python train.py --model="image classifier" --color_jitter=0.1 --norm="layernorm" --inner_norm=false --optimizer="soap" --one_sided=false --gradient_noise=0.1 --epochs=98.1 --lr_schedule="wsd_sqrt" --decay_fraction=0.3
Rows from block 3 of a small image classifier, named by matrix and row number. Rows with one number within an expert belong to one neuron, the router's apart. Each number is 500 + 50 x the weight over its row's rms, rounded and kept within 0 to 999. All counts start at 0. Numbers have three digits each.
Before each expert's rows are labels from the 100 images, of 14848, where the router gives the expert most weight on average: "strongest on" is what is common among them; "colour at peak" is the nearest of a few named colours to the mean colour under the peak. Only what is clearly more common there than usual is listed. The data: microscope photos of single blood and bone marrow cells.
# router: router (model.blocks.3.mlp.router.weight, 16x256, trained with AdamW), inputs 64-127
# gate: expert gate (model.blocks.3.mlp.gate, 16x64x256), inputs 64-127
# up: expert up (model.blocks.3.mlp.up, 16x64x256), inputs 64-127
# down: expert down (model.blocks.3.mlp.down, 16x256x64, transposed), outputs 64-127

# expert 9
strongest on: smear: peripheral blood; cell type: platelet
colour at peak: pink; white
router.9:456517466546577544541542609488498564572507565552429540433481538485568463503522511496457494388588483518593468583565443475492501552539528554418513428491549468545435466403475539575487437552501483
gate.3:491448541514437511592408509570434487489513523475539544583588511479449559469577512506477509457558557502434409515505532542529461561539567480490537503539310503454520532547518492530523487458547532
up.3:539461528477495515565400438444459470545495492551533438416533539486444448454533526488525559548569541522503512497464512439505530510457447566528500492568488558519432478508486376405443514559439451
down.3:507580514583498432536462535525491564523520484620580413533530362567438490467559502445598471464420545591449498511527528513480484546516447474391535465401555575475477496445534496500487417454497439
gate.4:528556516500465477521459509512477560527422528482548428645573573510515461395458537508556497546537555526458690530516572575472476543557492434506471505591515408548368550490551535512554520440473503
up.4:495452543399519444485466494467519534433530493435492524471486478478485470413441498534512522536375500441469501444447511505445502565467490477524539447475483536440484433558602485499558480567482610
down.4:529599462456573487443492487414536432523487446402567592493426498544535458440435495546518474481495523472530537395507488575539484487379542519471503626511455562447518478573579469514477500499492482
gate.5:466558468562455492509420557532479605444515515469602480501532426503496503485581496496506572519405567519547513415559586576533511537511465541486535554386535477527525570511573494446492465482519551
up.5:543550515506467484601415585506493410559472515513416451364518513461502474565563418543567554589442489509479483530384503423477499498559590448502486501464417462466482485494432441420499431434507435
down.5:517491501450535474427516412468484425466558502497492528483443481606587540491592507562460544471517446509499561487593457575578581428457530531452537422531530538546443485532482521515548463429542507
gate.6:521515507447431473396512526533534457461505441494514556489507425443477499381531504534600489510529486504455481482510475633643519491454471422420591504547519457537508409555517495491456550487537395
up.6:454466446520438529453508549492461452538454432425521558504489506487476537463550460466610423503496509547494544466513598460455576456526551461505528491473548457407527488503539522483528496547374440
down.6:505438543494523469443461531543543505438526569516490532467562447602378543506519504588418471596496466413513384518532635460515533480481464488436462521502562481454476516574466520469501471503536559
gate.7:549504491463456437618547433459417483568583511503516565475526387527423510485418475462451564517535359575504488569507502560439491561449554554424606490533494454502463493420444449492531556430509547
up.7:504366500513484521456484451523423513450536530461520452424479532533492463579542521579497470478407514542558559588504507451558600589523557478495506437480433531553534478551531551504459449489533533
down.7:551498520507540570556443540594429481542466444491524552538528452522552466485452425510487637496486437437620541557523553502530402525494508516474426526465440399588542454552460473498375515446524538
gate.8:477542557513541458517501542617511488557391432421538521461560517501534568454467568593490545522452467378451584570512461454535428469446373523443494561525521490526535462517559482470461434594375487
up.8:497512460531568536484531590531440556589465564432528556498540456585487565538502518541470552537461531451447582463570433477488494429516440416465533463515559428530446527496574541458496530527576531
down.8:460469472414504492547485524585500543426540464436463489508449476548529545487463586565535489463492535496634542450549384424466582502454546509442479576508436461555531502506491530511420665477593422
gate.9:402501465503484505486487560524469488536517486462449419532471549556618509545392556522536482497489498442526460513691487439421583458510461450492597457455550539429602480545518496439506527451476520
up.9:529450587576459542536577533476505506545518532507526518466537456471560464495448515424540468524516547529550545504480436418525511389495438619507460627469475598415524465508486518463500586492472428
down.9:568488417446477512506396501548522519555543545496520454571473524448440483531571471519616517633449525478556548585582550508438447493448514530452521498535581465590633434462536527580442462490464542
gate.10:492504560421490552578491532492478459443519536475539509508497444558474418452559512455540408549537586488504521608485462525425509484430554442542609507460460396575504501457495470458517506565542501
up.10:585474578436441575587473520450611535473464528518535508518522537642468615472559505512496552518541526413493574451460398518476540471527468500523482597528434630419521440516515541513576577502507510
down.10:585515464423467556559495561577518544499559446381380506521434509467544418511443461489564489429537479452577434463582527476520534337526466435589503500507457523399534549543522503487549576546582492
gate.11:476517475447487529544550512558545534567469508446395602463463517439401607451464487479446489519470528453646527452441505541454618413488479427443403471526556453542542542466490477476550538488532460
up.11:504444450514547553405453489494490428504523531514574535562526540498472457558553418428571590514472522458558522530526589563428519379481529536504435531499503440438538527553503475555452487516438460
down.11:443547534324446514543509483519481599496533509499528486561553551509501584520454514490478558549472460529562560483444486516556444594520401551587492548507574590479448571615505507515541485478478531
gate.12:475484547453510621442462461388564432558571473472516570510543522565467500508506463451538533504456563439602485461508463446438550568525553481549475541485510511535535535498623497447462481515618504
up.12:503447476366597468489412463479509426506534525604419409570473526409547504518481493621484540462453495603437496499504467417437579566554484527441555476535431506433493518448450556490450563463495441
down.12:456515478419511515419533528377506499450481533566531559497401552435495602478456528517575451584428469537450553491468473490529530528510570450501517499473547470534522451508514508483546501501556430
gate.13:477553516530592471442432496493471477444468514470523516541481449511536524545521519441442609478431477557560522470409499527500614435527560444585566545493502494537493448524445503567534497558468534
up.13:487521512631562415408472457595488499501393479477536504430498447518487624496522569548519549445685500559559521473479488486502407472471561510553481434609491434468586495453432506498507480506508513
down.13:553568518540452558426513520497493503507485534527489532487495383464449462418421456458479509586450481486559538463545572608475572485534510461469448545516541367520534425557475500531514568471444508
gate.14:467521493519611509482509597453371601514587515542571481421437490543552470460471454557533510506490560542509429472472561457487529536477485550492563483523494513484418579492525362519538373462460563
up.14:504527517503408460464611473554468477435503378560517491571537535566473431461511540495458498537426527391531521612543487516545540478505540481529570466475437510546565512435501476457446500513437455
down.14:497516428487496592576411566611464500501492448519536527507466471512558401424448462489473534417492429553473496503503454433497620506421531481485641513478557451472524489435621511419459504458414550

# expert 5
strongest on: cell type: lymphocyte
colour at peak: white
router.5:495541445517537476439523537509585470509541503588572449545496464493533629497537553495535559579559518432461509412493506472386572431496515535532438511477509517514526472538525530486520455493503594
gate.3:490470488556485514578565474421483468459480469529495488547545469512514528452529455455427463461542519575454524502424595525480539485465434505545570414553551526428434452524546492409553558431479526
up.3:498422429569526495469557446518590563413445525439366519525426403463569427444511523555470549585491548474436455482456476539439534490527521542466556534440485548534480468526600558610431447447428487
down.3:506464440423528490542516522534444434542403546553563476591458492396491425524472533539438479475603474535582556433483544550526453379446402471535622574436490470510487481472482567521483473598491550
gate.4:546514493530461463542595411491549544446485470532548498421545499423506516504443487442503498551519546427567469497488562482603468570488521479434570539589478562478516510482501530527635384497445482
up.4:454478605421500533473515516495505599457498517474451602500535537477522570472560522443516462656476520532475472484507480560521533449493591414551492436566552467540451544551546537491552588506429457
down.4:488437469620422529514530464468413509575487491556435410535419494495478425511517451513523520461488499473474562508566523525476587511475582506582537585608426403606491523507458574472437404532536448
gate.5:449498407414493457508475420507475394574535468413527468520543453476525506533488454464532454527494420481579483467476518522518529596478456506442544387519407495594500501569451545476516489425478555
up.5:508462545415508572480541565501367524522514595519560433444433523481455460515502568435528467547604526541500517478545529387570574521471533607582595420596437521563463472517556466537477528591526485
down.5:520438471437559446492390553486504451532505466429491505549502429470550514488505369465446537514487471420466598506532528475521574493451439508497508443541445485452472529485444559387454547488486449
gate.6:541518550472534542490435424490445542506487457482448522490497499516422549482612408519465474514479451558402435506512449489415400476494528576449535652435436480559530500553488407501493457469467450
up.6:483599488590504491594560497471545486466476495607492443454471526528440482507562493489483515497471511586570430511489547479530548557543529534589472548536509404624507467489470515540567506513550461
down.6:451462579522414418493519529515481463426459413496536491526524498569448469383486477520593557574539532552503533600627497542486452470452509508442520524531476515538529521559540497474524480501593631
gate.7:473515489486426537480456532444491466452546517481482545596498464407422511422492603601521390478507463516493505505551511484455389448445606445458454505501448487536587523395533499544529499645436465
up.7:399500480441573501479472534482416415447539547564563520402389539466554544510494478526501457459504526439491491567484531473468458510541358482534511506472457484527475385472573534465577507610555464
down.7:492507486426527453475500430430499495564425486522520555573472449606548565477534547477391473504438553487541542458493460562520550509554477524501439495483545412459479600526474521556448453428485539
gate.8:505478502530495350594518511478546537526434445428506445426456467380593492514509500534539500533447523526538511540430576541443550428498499523529608550482471502431481550517527472506421455519451638
up.8:513512554523576492470537514486489451467508493550499465446520436441472483463443496492613509554543421541574491517431497486504456548494458485479518598535448483517531477521556560467517514543517465
down.8:404559462587449568524536502489442496487475490482450516517513512530468501438518614537421543525468395546490604496471446526536606466523573483488475478413453444503469542527457515473455608525462587
gate.9:554400539574489503589458454525580466494414486596457490581470484438533468545527503452556588494509492499481525482591468511409563520490564456480452479492591404523516491564532512531569429513530566
up.9:485482580414433510509558509557571526584527511470492553541447550523441424537512532527501509414472506542506479555529444508471451538474509519467525471522378401480466511481424483503489371510564497
down.9:508454451490610468515455460450507460490420472529535482537488518431483531499535573545611526516453494531482559482515474618397552490540602547557500576495482555581514562495454548486475499532448472
gate.10:516499471484423551552541561465574568490524363522500459401569593519500447480468541548530476410509575472516489445573514526442599494451538448550626515542437582505517475495412507521498479411512403
up.10:448479546497505519493475505461584404516489489479506464539491477489492550470542510479399533453489532504399358543469540498559449447545510475576534507594554519446444462520427500482517469412456579
down.10:497453436514545473468566441483569493568564505508463457377530560509512439544503534471510436463462471558425505583467573520420461557494488518540549522545479507488431489503473457477504544557538479
gate.11:565508506437560592456545427497560490533476417474456487487527513471511554485488561454524408491406488553497541532381410436575476590532498514462462486523471495501536507447517507440485543477552485
up.11:530645416549525419455387533433416572426460471507520616523489551548451434427542533521516444500455527635473496533485489483379538578578546522557445484481563551513563532635550514434514492503548521
down.11:634454578545524586478471524534512489509437533425545530512522469489489436551476507549521544467406431555492525457459444506465538538522533465507454515508564445493519535446574520418494354468533432
gate.12:495449479538500458490454516500538560606493495520525521522469571429483431476447427543553472576515634448467591550502505464502478493474522575497539477527614516552494477523430458482456606516592481
up.12:525512558463483495455555477631518477407492530498498526440491527419424495364429540521470593628462486549510464527490492439575519511435439577463458418472478551514473481435577486510546459567519619
down.12:535469513538439465537545520532572460432499489542485547506556492496627476406473436459556556507515484564523343499513457498512549507529549539501437472613480368454562551519559518469543541514512622
gate.13:587489504433491578461541454455479549540642473440560532597578503441368491602444510505388526532492486525533500465462568503584473676513510527455451545531556525518440507469507338551495491412512580
up.13:479563461498464528475469485492489551500565573567430583541603433496526482582446582501483457426480469530565479567469530421562468459547441527499549536515556500522472473551486508440534542435423435
down.13:489471490524551464491529501528437533404584559555507449455494391541484422478443567503501500460525476529450554499336516489481538546553440447489468470531484572570506512487493518547515419478568537
gate.14:508435496465517517469493512473453504380519448467446524506513516462453564496496492607480492379547500520480430542476483518558415558586558422510520490580496381544558394430514546484499527556503513
up.14:492484492483542471457460480473483448570526481482529526555535509527547487418535502576541523567525465500552430592506467599514442513517522424512539578470537482467473476618566509445529573454496590
down.14:490470596458499463508488562539490464550516450568469531450537434511639459524545505563529491508487451518472468622463464559493466570435451539601486466547519543475497563546507488574403520459356491

# expert 6
strongest on: cell type: artefact
colour at peak: grey
router.6:468536580518474499548575577523433512513572533560437514530438567482485424463457443498542443416527548442509517620485497464501479512579554526546587473481592515475529571536505571468482534458518431
gate.0:615518468508476435478594404564509456478515532460539407538512409531526448484464432547528610502502495548519448474510504492479466471453484536394498545552500516467501469484550555473518429433503550
up.0:488542447529435476488577534446474517484487530488519491516525454515428491453484569414488582514532477481466463498492492567538472495476588537506501528569512394464521445476519475440514530413477459
down.0:407547503437653593421490506558487472592522446498419509548446574523459456471470547544541488410462535519410506633438496434463546523519460550556530442510541516445512376441532582477513404504548483
gate.1:490549462486547443483490504538557478500494485519504514472483543514565520598526473521593502525564553558474561464481449554462469456450570485594578519505460474567501502477507516473513426502491534
up.1:474488504439500464544446525419577559476512531418462393490533442525513488589584441537469585512559602474491465475474616435525478496512477569542498557487476502482485424598614410488538489513529518
down.1:448544457584520456458447528437396452512507462530493531570495482518510459531476545517514494469504478474556393465470531593481547547601540452489549541382517545430430475576463511455410583534583603
gate.2:499526479471510508535501540396472424442507457583563502500520516560590498512617466504400449521563518488490592457533515543583501565541511577564545511399468566478522522583513500487490501436456473
up.2:460498562513557520556459452499507506519504534502495528425497461535455467526507507613442502622488492483525571432458460481636423538478501400583525565458510435472426450434520489481446444530447535
down.2:525448461538502521520587443524411492443532408490576460603519491510488453524542515503488464421478494504582514436421539527505506524526522471498582486526531448546522427462505537461416479540460511
gate.3:459552495529526444465577454521565473538497441452457519553504463445515629442475601516568465507430566533495540428467512512610409520533483446560535543517530473445541439486428552513587483529565471
up.3:473529558551518403423529575444483522522456601480504507463540471534511630452519457455534499505459501483430527552472453528452469514554468491458521478557527594504506555465494556414448456453562517
down.3:475513505477507451521517455532511518533532574471539514517507543517459578455567457498498467438525532616503512535471427496497557494563482469508509548507604486468522595535529554559509447551455515
gate.4:466485476454494564505576536439359426520492499538481467525467450538444543510524527450441517615533404397424583478548493464602380518533527488432531510485537542496511398476534481555461486594541578
up.4:526554625568448561497521458456429560533419449538584593490460458504428519476510512496434492480513515457489478614543548452532581514452514549569597506515627583529517476513604480562485585458564495
down.4:480452519490492489593489505522457437520461476520470487432511532496477527514590437519541487541527453423477522491463523507446543456438574517450554427475505567550510589468514555523600547628555579
gate.5:522550574472474519445489488520473535509512582497518517620454493564456501398520571509472404490533505528545527523503561459498437545542464499487555468545592477547495531626542322529498473475592486
up.5:512510433484502432447440492627456436533509523617635506576652527553540481532432543473564437551523449468435506531472544555527497526463541476547578558455428572425501470532512441546521476505533552
down.5:437516507617533481476550557470504426465541424437498505557482401541503481516497478519540429453507473442506512458547489461492473513434445464505546479473550504463506610490474458398423516579427554
gate.6:457474460576428425441458452570429550439481465384534556515485441490470480500563495510539504473500528485529438545571547451535645540521538483451487497460502533456506500545411409432457439456527481
up.6:493577507491528514557533467493511479473429468555499542470509533605460386496433517464501460560517429513545419467492549510510482402476441457563390509415480528469501541507412571458471475516540558
down.6:378571492510421513408557533595531518600442492474455623457536471521483533415438521487392516455498537526457566493465467629548504530420511489500502576488462570469485529506401566514439417499521471
gate.7:470469519507513601519452484480594458549366512561519402491412506492483494414481395431462417467489502567560524571489437502575452526572477493530424507475499478545466496546576455491515546494533547
up.7:446554517450544485528548484445494531578440419515479545522483456455514498529515518455517447535548501527510408560388488522455502413487447427533575505453517527519508551501453449492529523535532573
down.7:508451581524446500582540522505466476437375480465502510586497460476511491567449524576469537475468556483507525557552408471459495481530552452459476506500561499478478473510445393592436590491573446
gate.8:504406516443439418448542515518500464462473535454484459479559518514519492503493459467457492423504510526457545486556488472519496362538464510501472498518593488509522531550573474435461516512514567
up.8:582452463466559549524476521503565500479498519461546456495448510633546518475462472439534476471450494546510460506481504479466455521486387450432503498563522437444569449473599555543462479539496487
down.8:526623512409525483392539366557506612503545501492607483601555582502424514532503500463561482440570580442614535426484505508530475567476509563562525515490467548434503524520483570513479465492548527
gate.9:450469487469426505500553516448476462466426535492477606425526475482492552535528598501524547548474566605512486460500494554526438475467427501521420476479522535400431423441449482456554440388564568
up.9:470477536565520483524485450477500472465463497531529545530476526513511502413556550375530450423483442534449447421519491415594464575422386460441634482574459517442443475397471531496541515487497564
down.9:523410571489454521537520572536500442482522499454487339450522515535522472504476541507529514571469411462478395479505487456468495499500460470550555516518487561522481468459408507439549533438573521
gate.10:441599579481519515498556470539495496432475521563557501508440372579570519482528521495530515540516576455492410516500453516505416518577522468482471501546516517486456442514480577503558538521579546
up.10:518621564423495537492513484434569498558400520607519497602498550437542490496434494539506493552527445509437472504461603454451493560566500573455461502513477499500490522519481511507473534534507495
down.10:550551471445450496571460540440505542525578481510513500488432502497536393443537678513449445497491441503455529504516478462529571468393547491513573445550415534414508608472578520460554438461488583
gate.11:494430502551503527513376536444501374400424515540470496507510435538487543477336593533476460456473529496546538478489438456481466588453567562488590404485454528558496539511474515434488546568478474
up.11:508447576531515588495433524491467484466525480445441442393428522431490462554484469493420513503445446553603456520638570559571614491625501483419579525450507599473544496535516457511506522528524530
down.11:522601474459531487480447518450406463449443437539501490559513433457392470470443537460513447553533471506518431536540486384427399521543462422543453557481517487481529467486536539483524547532424439

# expert 8
strongest on: smear: peripheral blood; cell type: segmented neutrophil
colour at peak: white
router.8:466385436492472501526479497489557535431421508456458482480587517500480575563532435509612526543503511468441432480497554515436394459524441458542478570567404548436398498585472449513489450495492508
gate.3:481465588522559467540542585447499475487531449425496564468479520478488575540511535461480549532549514573462421611606460497417478431483555435489538427525463477515511494530588525550490514502524538
up.3:510436484557580484526558560583519459595455449562461490538602524420476532496444489422495548499510544539539558507555440385553457410472534539515518479501566518501504509548476487581567389470450533
down.3:520484580488543518598443502578491569460481480552536546558468506500538527537460487478509450595551475466500566401458477497475566482512527491493486442574501545554450479373564433498541439488616521
gate.4:504552501430524454441526432492533501500467548445430508453428449460615567550459594518414528556502464418575506523480414420389485517461558502535440461552560559557434538528451525489482478513517565
up.4:414528517516524434489521559560583587517518489502555511484424540479520579513471453462549554414531429479537464467516466492441586495485448354481494553408530506532460442515511470503492498539493585
down.4:455472634513442520523521480520471509481431544481476491511584497509479488599514498633486516446499449507463460511537457445481512629557515575479539451524565566551502509481534449520489468559536476
gate.5:467525426482499519492572574540485501506587508541484440566542582444445572551469509462441479560511470476524636557595523465328514465495508535504572483500460526434504481481400439463560472434496559
up.5:595528440596464509511538463466469478471508476466544523528524517499492506449529567567430523424505563516444530508565498574423539523541470410362504500630471608499544471512473537544468461508391486
down.5:591508513470411564506533396573593475519439473585450503424477407409497507505561488512440507530500503427464507486535463463491512510475490512473517459486531428553441459508551450410519542431514476
gate.6:526499602472457509515482563505379528489384485487512537476458540440511520522488541479485518514439523492443528421567517533446491543481522416472430490483511494551535429531481476459548464430521559
up.6:466409546485448583421511503521470511533557436545451519496533457514496452466464493526438497420445590484472505499533431360496596537503554459532466514471508557467495435488437518444511449582509492
down.6:604459551424480401503485489653579544500473473544493553473437481551415461460582497559631505516447385379498441511486501493512534489526539520531438480506489531443470522610514467457452540430499518
gate.7:455537446476549437485497508513458483485501536504541511476467556577542464420624445412496439466435521479531445509495509569536451482502599493447500512538478572494515464610492516540511474583550581
up.7:472439502536491454490530489471514512532464491511493539513518532533472553546532581566500482504504530490443516378456544449452408558479464466509439528535476419481496487463454521553506456454590597
down.7:522504456472478543455494472399503514464424507442455466569469564499470482534534500564522571501488494577535591554540396423438445421480497493453535596490595518385450510462447602448451492473417492
gate.8:496484420495506488440557479438367484491573488422498439500464604435533503634440440532548482478509550441522569471438432506470495579571593513445537544469511564391478435522497490405538518506472484
up.8:545544538499468457477466491405521540488543467512517578574440455471533409539490506514457558373441528518490579533485432577495556538523519519508491628490508481475535456488586608435517569467483474
down.8:448463497508493521494359559552512573490456524455466527490470532469582548486495558420351461508452441617392525452510548457523520569548533494553498411480486487434540511327565442485504581527538425
gate.9:476477414577508547474488575489488613475469505511524544527513543513501460473492463602613406490414466529549541532543498460482647486515468406540505449531530625407501532514465450536540429499472509
up.9:452493517546562526504445597412458547469529477495496612404477522494382510480550450478516484445518561517443530562478456456466451559487454454508485512562491497545487422549531563596537399444483476
down.9:488518491485486494539575524581499441531534476598550480449493486476537474483503496568489370515523565517515465460538547523453464478460543490567525529554533555549515537540564497535448515545520429
gate.10:549547601473514503447549448446464593514445544417494486456504475532530448484527546446472506549517479509584478659506594464513534489431460555482472503611514492478519530543506567520434531430516487
up.10:432566467456503438553573592547584469480455595495426449500501530469433445487472467511486620494513463451387500513546474562468397476390513533572492471539532449452404597531479499545469463453538554
down.10:517493513562448448419517399470487377497457429523491473439441513610420505545383493505551465454597517597463585512490456519415550585451539554589509523628454567601490488527491513452554539448504464
gate.11:447464443379451563509563481487507437490480522406442527454494526434505536488524568528470453610587502464522586474527427463514548573523592549451536552511472555466467496528470531512513506494551375
up.11:580510514461548479502501532500482508409503457482523506551506461533478622495570490398554463612531453471513452515508422472449531503426475535520404404480416464599488496453476455609449505520544557
down.11:492488571524428498506468488463468552446501444484468560518478487547516452497523518447491584429460536504476527487492569556530493466505535524423482397508527439536519570486519477415515593359440566
gate.12:421468491382555462509497505587562464444440449487446499522537536586576516548495466434538501460554483472459460543506567611467518478467439540496511475442539513441459474498429522556621494444487573
up.12:614538515535458474548475505466414436462537517530542537474512512446493519464549560533549565679423486498576562455470511507450558510480532464564482504465494404455500410497471434641460464531558419
down.12:506463513455512481559525535474507508580477498490519465500443389512435504505484543431424509620582543532470594532501473412407506474409527583468499538598475517496444457519558531472513538514529448
gate.13:455507562500543509521472450536423537490484504498561527463527526601518458493475610512509525498580539483517459538494436538415460523498515447544493583463500468512576448376435436506461510487553550
up.13:543499426474598594554557480453515456484583507523551468556477512514438508571490440531439587491557541517571531527525502508519488487614430501530473374533515504509522451483506549501466568447545564
down.13:571457512515518488498480439468525564459577486556504571495529493453531505499482386552435483526545425454523542363532515545473473541460402535468544496458526460514471490494571454475482497532537431
gate.14:455494492522441478543486505589510444539537492410511588394519485482561547487591505617565569390462424615523551490570466541610531473480442562631513467524448531438449576465503486501505547385512488
up.14:588447481535411492500467495559429464454507499521535512377554516471469361520478508517519424528498429399437522482517425482556636550496609514417455511484492471392465480447471569485571428560486422
down.14:503528509534493596561486481476550488544530617535458492470525575478448486527478520635564564509577458513473510506502459635526408519452474464493512579514561436496490580505513557491454501536481464

# expert 10
strongest on: cell type: artefact
colour at peak: purple
router.10:531599383553489500512525567507533409500447504495471578502458454526505497493467593436520534644495495545417516448491378506519637557477475574551567482538425515517446485536476461457480484522590464
gate.3:439540533431514554480541537504447381557485472524452444439490423559561532561418471444473500519458450530515500499515516501464451510523526592550498495552502597520448417564533514465528559512468503
up.3:550527516536516501517455522460450450517576516570471480471488512572523498571456516445436440549455461521488514563441494542504411505405489434536471572512490551457541527494523456441477522553428458
down.3:589514502505564470448511434545561535467533555591458535558554415431474400499521527441619584498540515530500576437494617410369393464495462579524465512536468593551432465438545503522438482557400544
gate.4:479541463436639500491501433551532556632507448465541544503461541428499528636544613586515452492512485464501483386513554499539461471548590509463477540451467489542435372574502520526539513400462589
up.4:562516453467482475506508529523523499532467498506433458545547520372541415501463373509501590531543462419545455467502568466496557474453419571524498493484460459467482402523583500405478533598508538
down.4:482431577445600484553496509535573518422518568487567562578397428526543468418508476580562567456476392507506518587467392384531504453459522538443543500428534556567481498466518568453477478540459488
gate.5:471506503580510448496398529445434494494440620575506400578501428462541544452430436486451458445480510585522515452554529485504537522462485547540576527539450447485528427508506446550469435411409472
up.5:484432591537478500582552496486492546381527494492424470595516376541467513553585467512571502486554461439538468493508557514493506500446579470411443544442489431493548504418547460634448532582500486
down.5:516531473524438541521463531493503459521483569505462545459422434503386479524519532423527490535500518533437538451389496416548553375497476503476545433571502530553556454427492514478486514491402426
gate.6:489504452522473443448465445510482488531571494582573532466522580535427465481562491468458537402586439583456503437483437477451512499601465473531505516550489542515560575458527490404531501535516611
up.6:520553532564521579563521476527440498482498388530478552445476522543420523557470460518476536471485514533530526462453567596492529429510436446486483426485575554482515490471511533554439608444491608
down.6:481503512574531512507569470476511491467543551469563437462432464511467621502567465453497489440425430479593475487589491507614461576513505524509553526508514533546571459475444503464473500486523453
gate.7:549472441512469435440439467432466526505553493453481514468451516534504451499545598462486499468550518480486452479403514585478508490513431523513551412503521406478493555454471576442522502567483483
up.7:493489536475457505442469502499437511501413622526576439571458433483434461463437489452438542522522566547483523484596453550606610460461498533525581491410551489555493497510525475462506461507516459
down.7:488530598451605561567575465503409385386450550503520543424563543527484522534508435533561462559481443479490462545549457515522446547482489481560515412401453471549504531589496426445541396522546503
gate.8:515572550459457457488522417481494496580453519562442562556435477490483489523548527527529519521556423469538531481492566541484501398480475479394508539442519430477505470596399428515535516436473526
up.8:533496609373439471503496584499454485525514480467514471512486512534497491439387425556454487480538415536528528526505521508414574525488486500540478511464564448419491508439499499510509525493411530
down.8:469488410548412593665528586543548505607441658514432545385552487554483533456483486528428554471540501485510490514578511410545487527578524489470510414533462550540476484513510539407532601484552515
gate.9:542511453451550524534535467556444508510474426500506394395511522519379518565489527516498519563525403480486539479475603461543597573480557537506540475521550502480514547500528392580510431486506569
up.9:515518509476463525472546556488532477515470513536437516427534514502558481412510488543584442551542524533512563546453399498445463621599459486547525501479591455562469537495530552489513498484508523
down.9:530456466506516469523444519465503474480533462546509509415481455504466515566452486426451536554465446487423555547475534537391435467510461522432569457483419445472490568463540507533412485553516468
gate.10:526524530560560517576496447469515501492482487491577487573482527452496443530565518503424488565441493503542465519517460550560467499528456520494403480520477519521599603501584515573445524562481538
up.10:472529500510505575567537513445475465494403483488544428535530538478544428473513525501504495385414507402557530586486534528500556553468500522550526530638546533441550460513483510473564484496517594
down.10:481390476486482393521507488530499473491431543571558519466387537460523525544517488451522480470444555503501498574547512527506559534458499490544532439488500433497457432512558500511536411459496493
gate.11:525517430478501545511494550490573524550516489444453443451584475476438517488560455458502476635532512500584501429528434533544547523500471540481505522495486547551494363584572476435467520439476428
up.11:485491410491477463507522460518524566433376467432503594532525528447495516505542553584546481508482535488507490510388465487507564577514575552524601509465557429505585438525413562576494514415482503
down.11:512444411449483504445516478419524554473411428492455471492546454557463439575455479469553430520495531463511536524507473470422447485472449536547379471527531510522580430466497520537527466503412515
gate.12:415555435443525597458437505466518541493517464530487450437530522460529497452462499424471531476473598404546541515535510449584528470557506469428548524458450418500590534444480508538573491478430491
up.12:439533475452552433480537416481462536434499515531528469455508548480448528515508493514399445540583482517505487538527553566469540581420517500519452496523459452502457483454514548435385532464480545
down.12:459515507451535578546491543414573446528553570592450480553496553560617458433558563476501483522480488574493588453427407538471546501512520514490560489532574563431503546522551560538515457440515493
gate.13:456586508445467506448451519524510495492456552459481477508543419539543471460617554465559511426545443619543487514433541561526469551472543538485551505525443569496518551547522550614552525473474515
up.13:542452500446565464492566528572533532587505460486470409425447503453514517474582474463555516501477502453411540513510504552500550492464523515464598469420460569459439515475563502496476479591553487
down.13:537535589426569497526447542519490462468495452453591525565553461543532500407531517507502507527409496609514569471490532575464630482509473618450457566449532527501468450449510497594443479417437492
gate.14:516442516547595570562565528483480522473507541552456472606435406536471514454530481492456536470517473516438395509564545486491561474575520544543491544490483504540546486544451493615475472469469547
up.14:455502513498444486534430480522509492467520409467491556401415496520572389447444491550484502551518576479498512531507494413445463491570445401457532538465484502487503487553539478472526461488471545
down.14:512554392526496467382510450453507548501519382560516460414459569461476524526519397509497391511466503576492530509485538504552527504608507515373510497529461483567535466505408535468515470504577498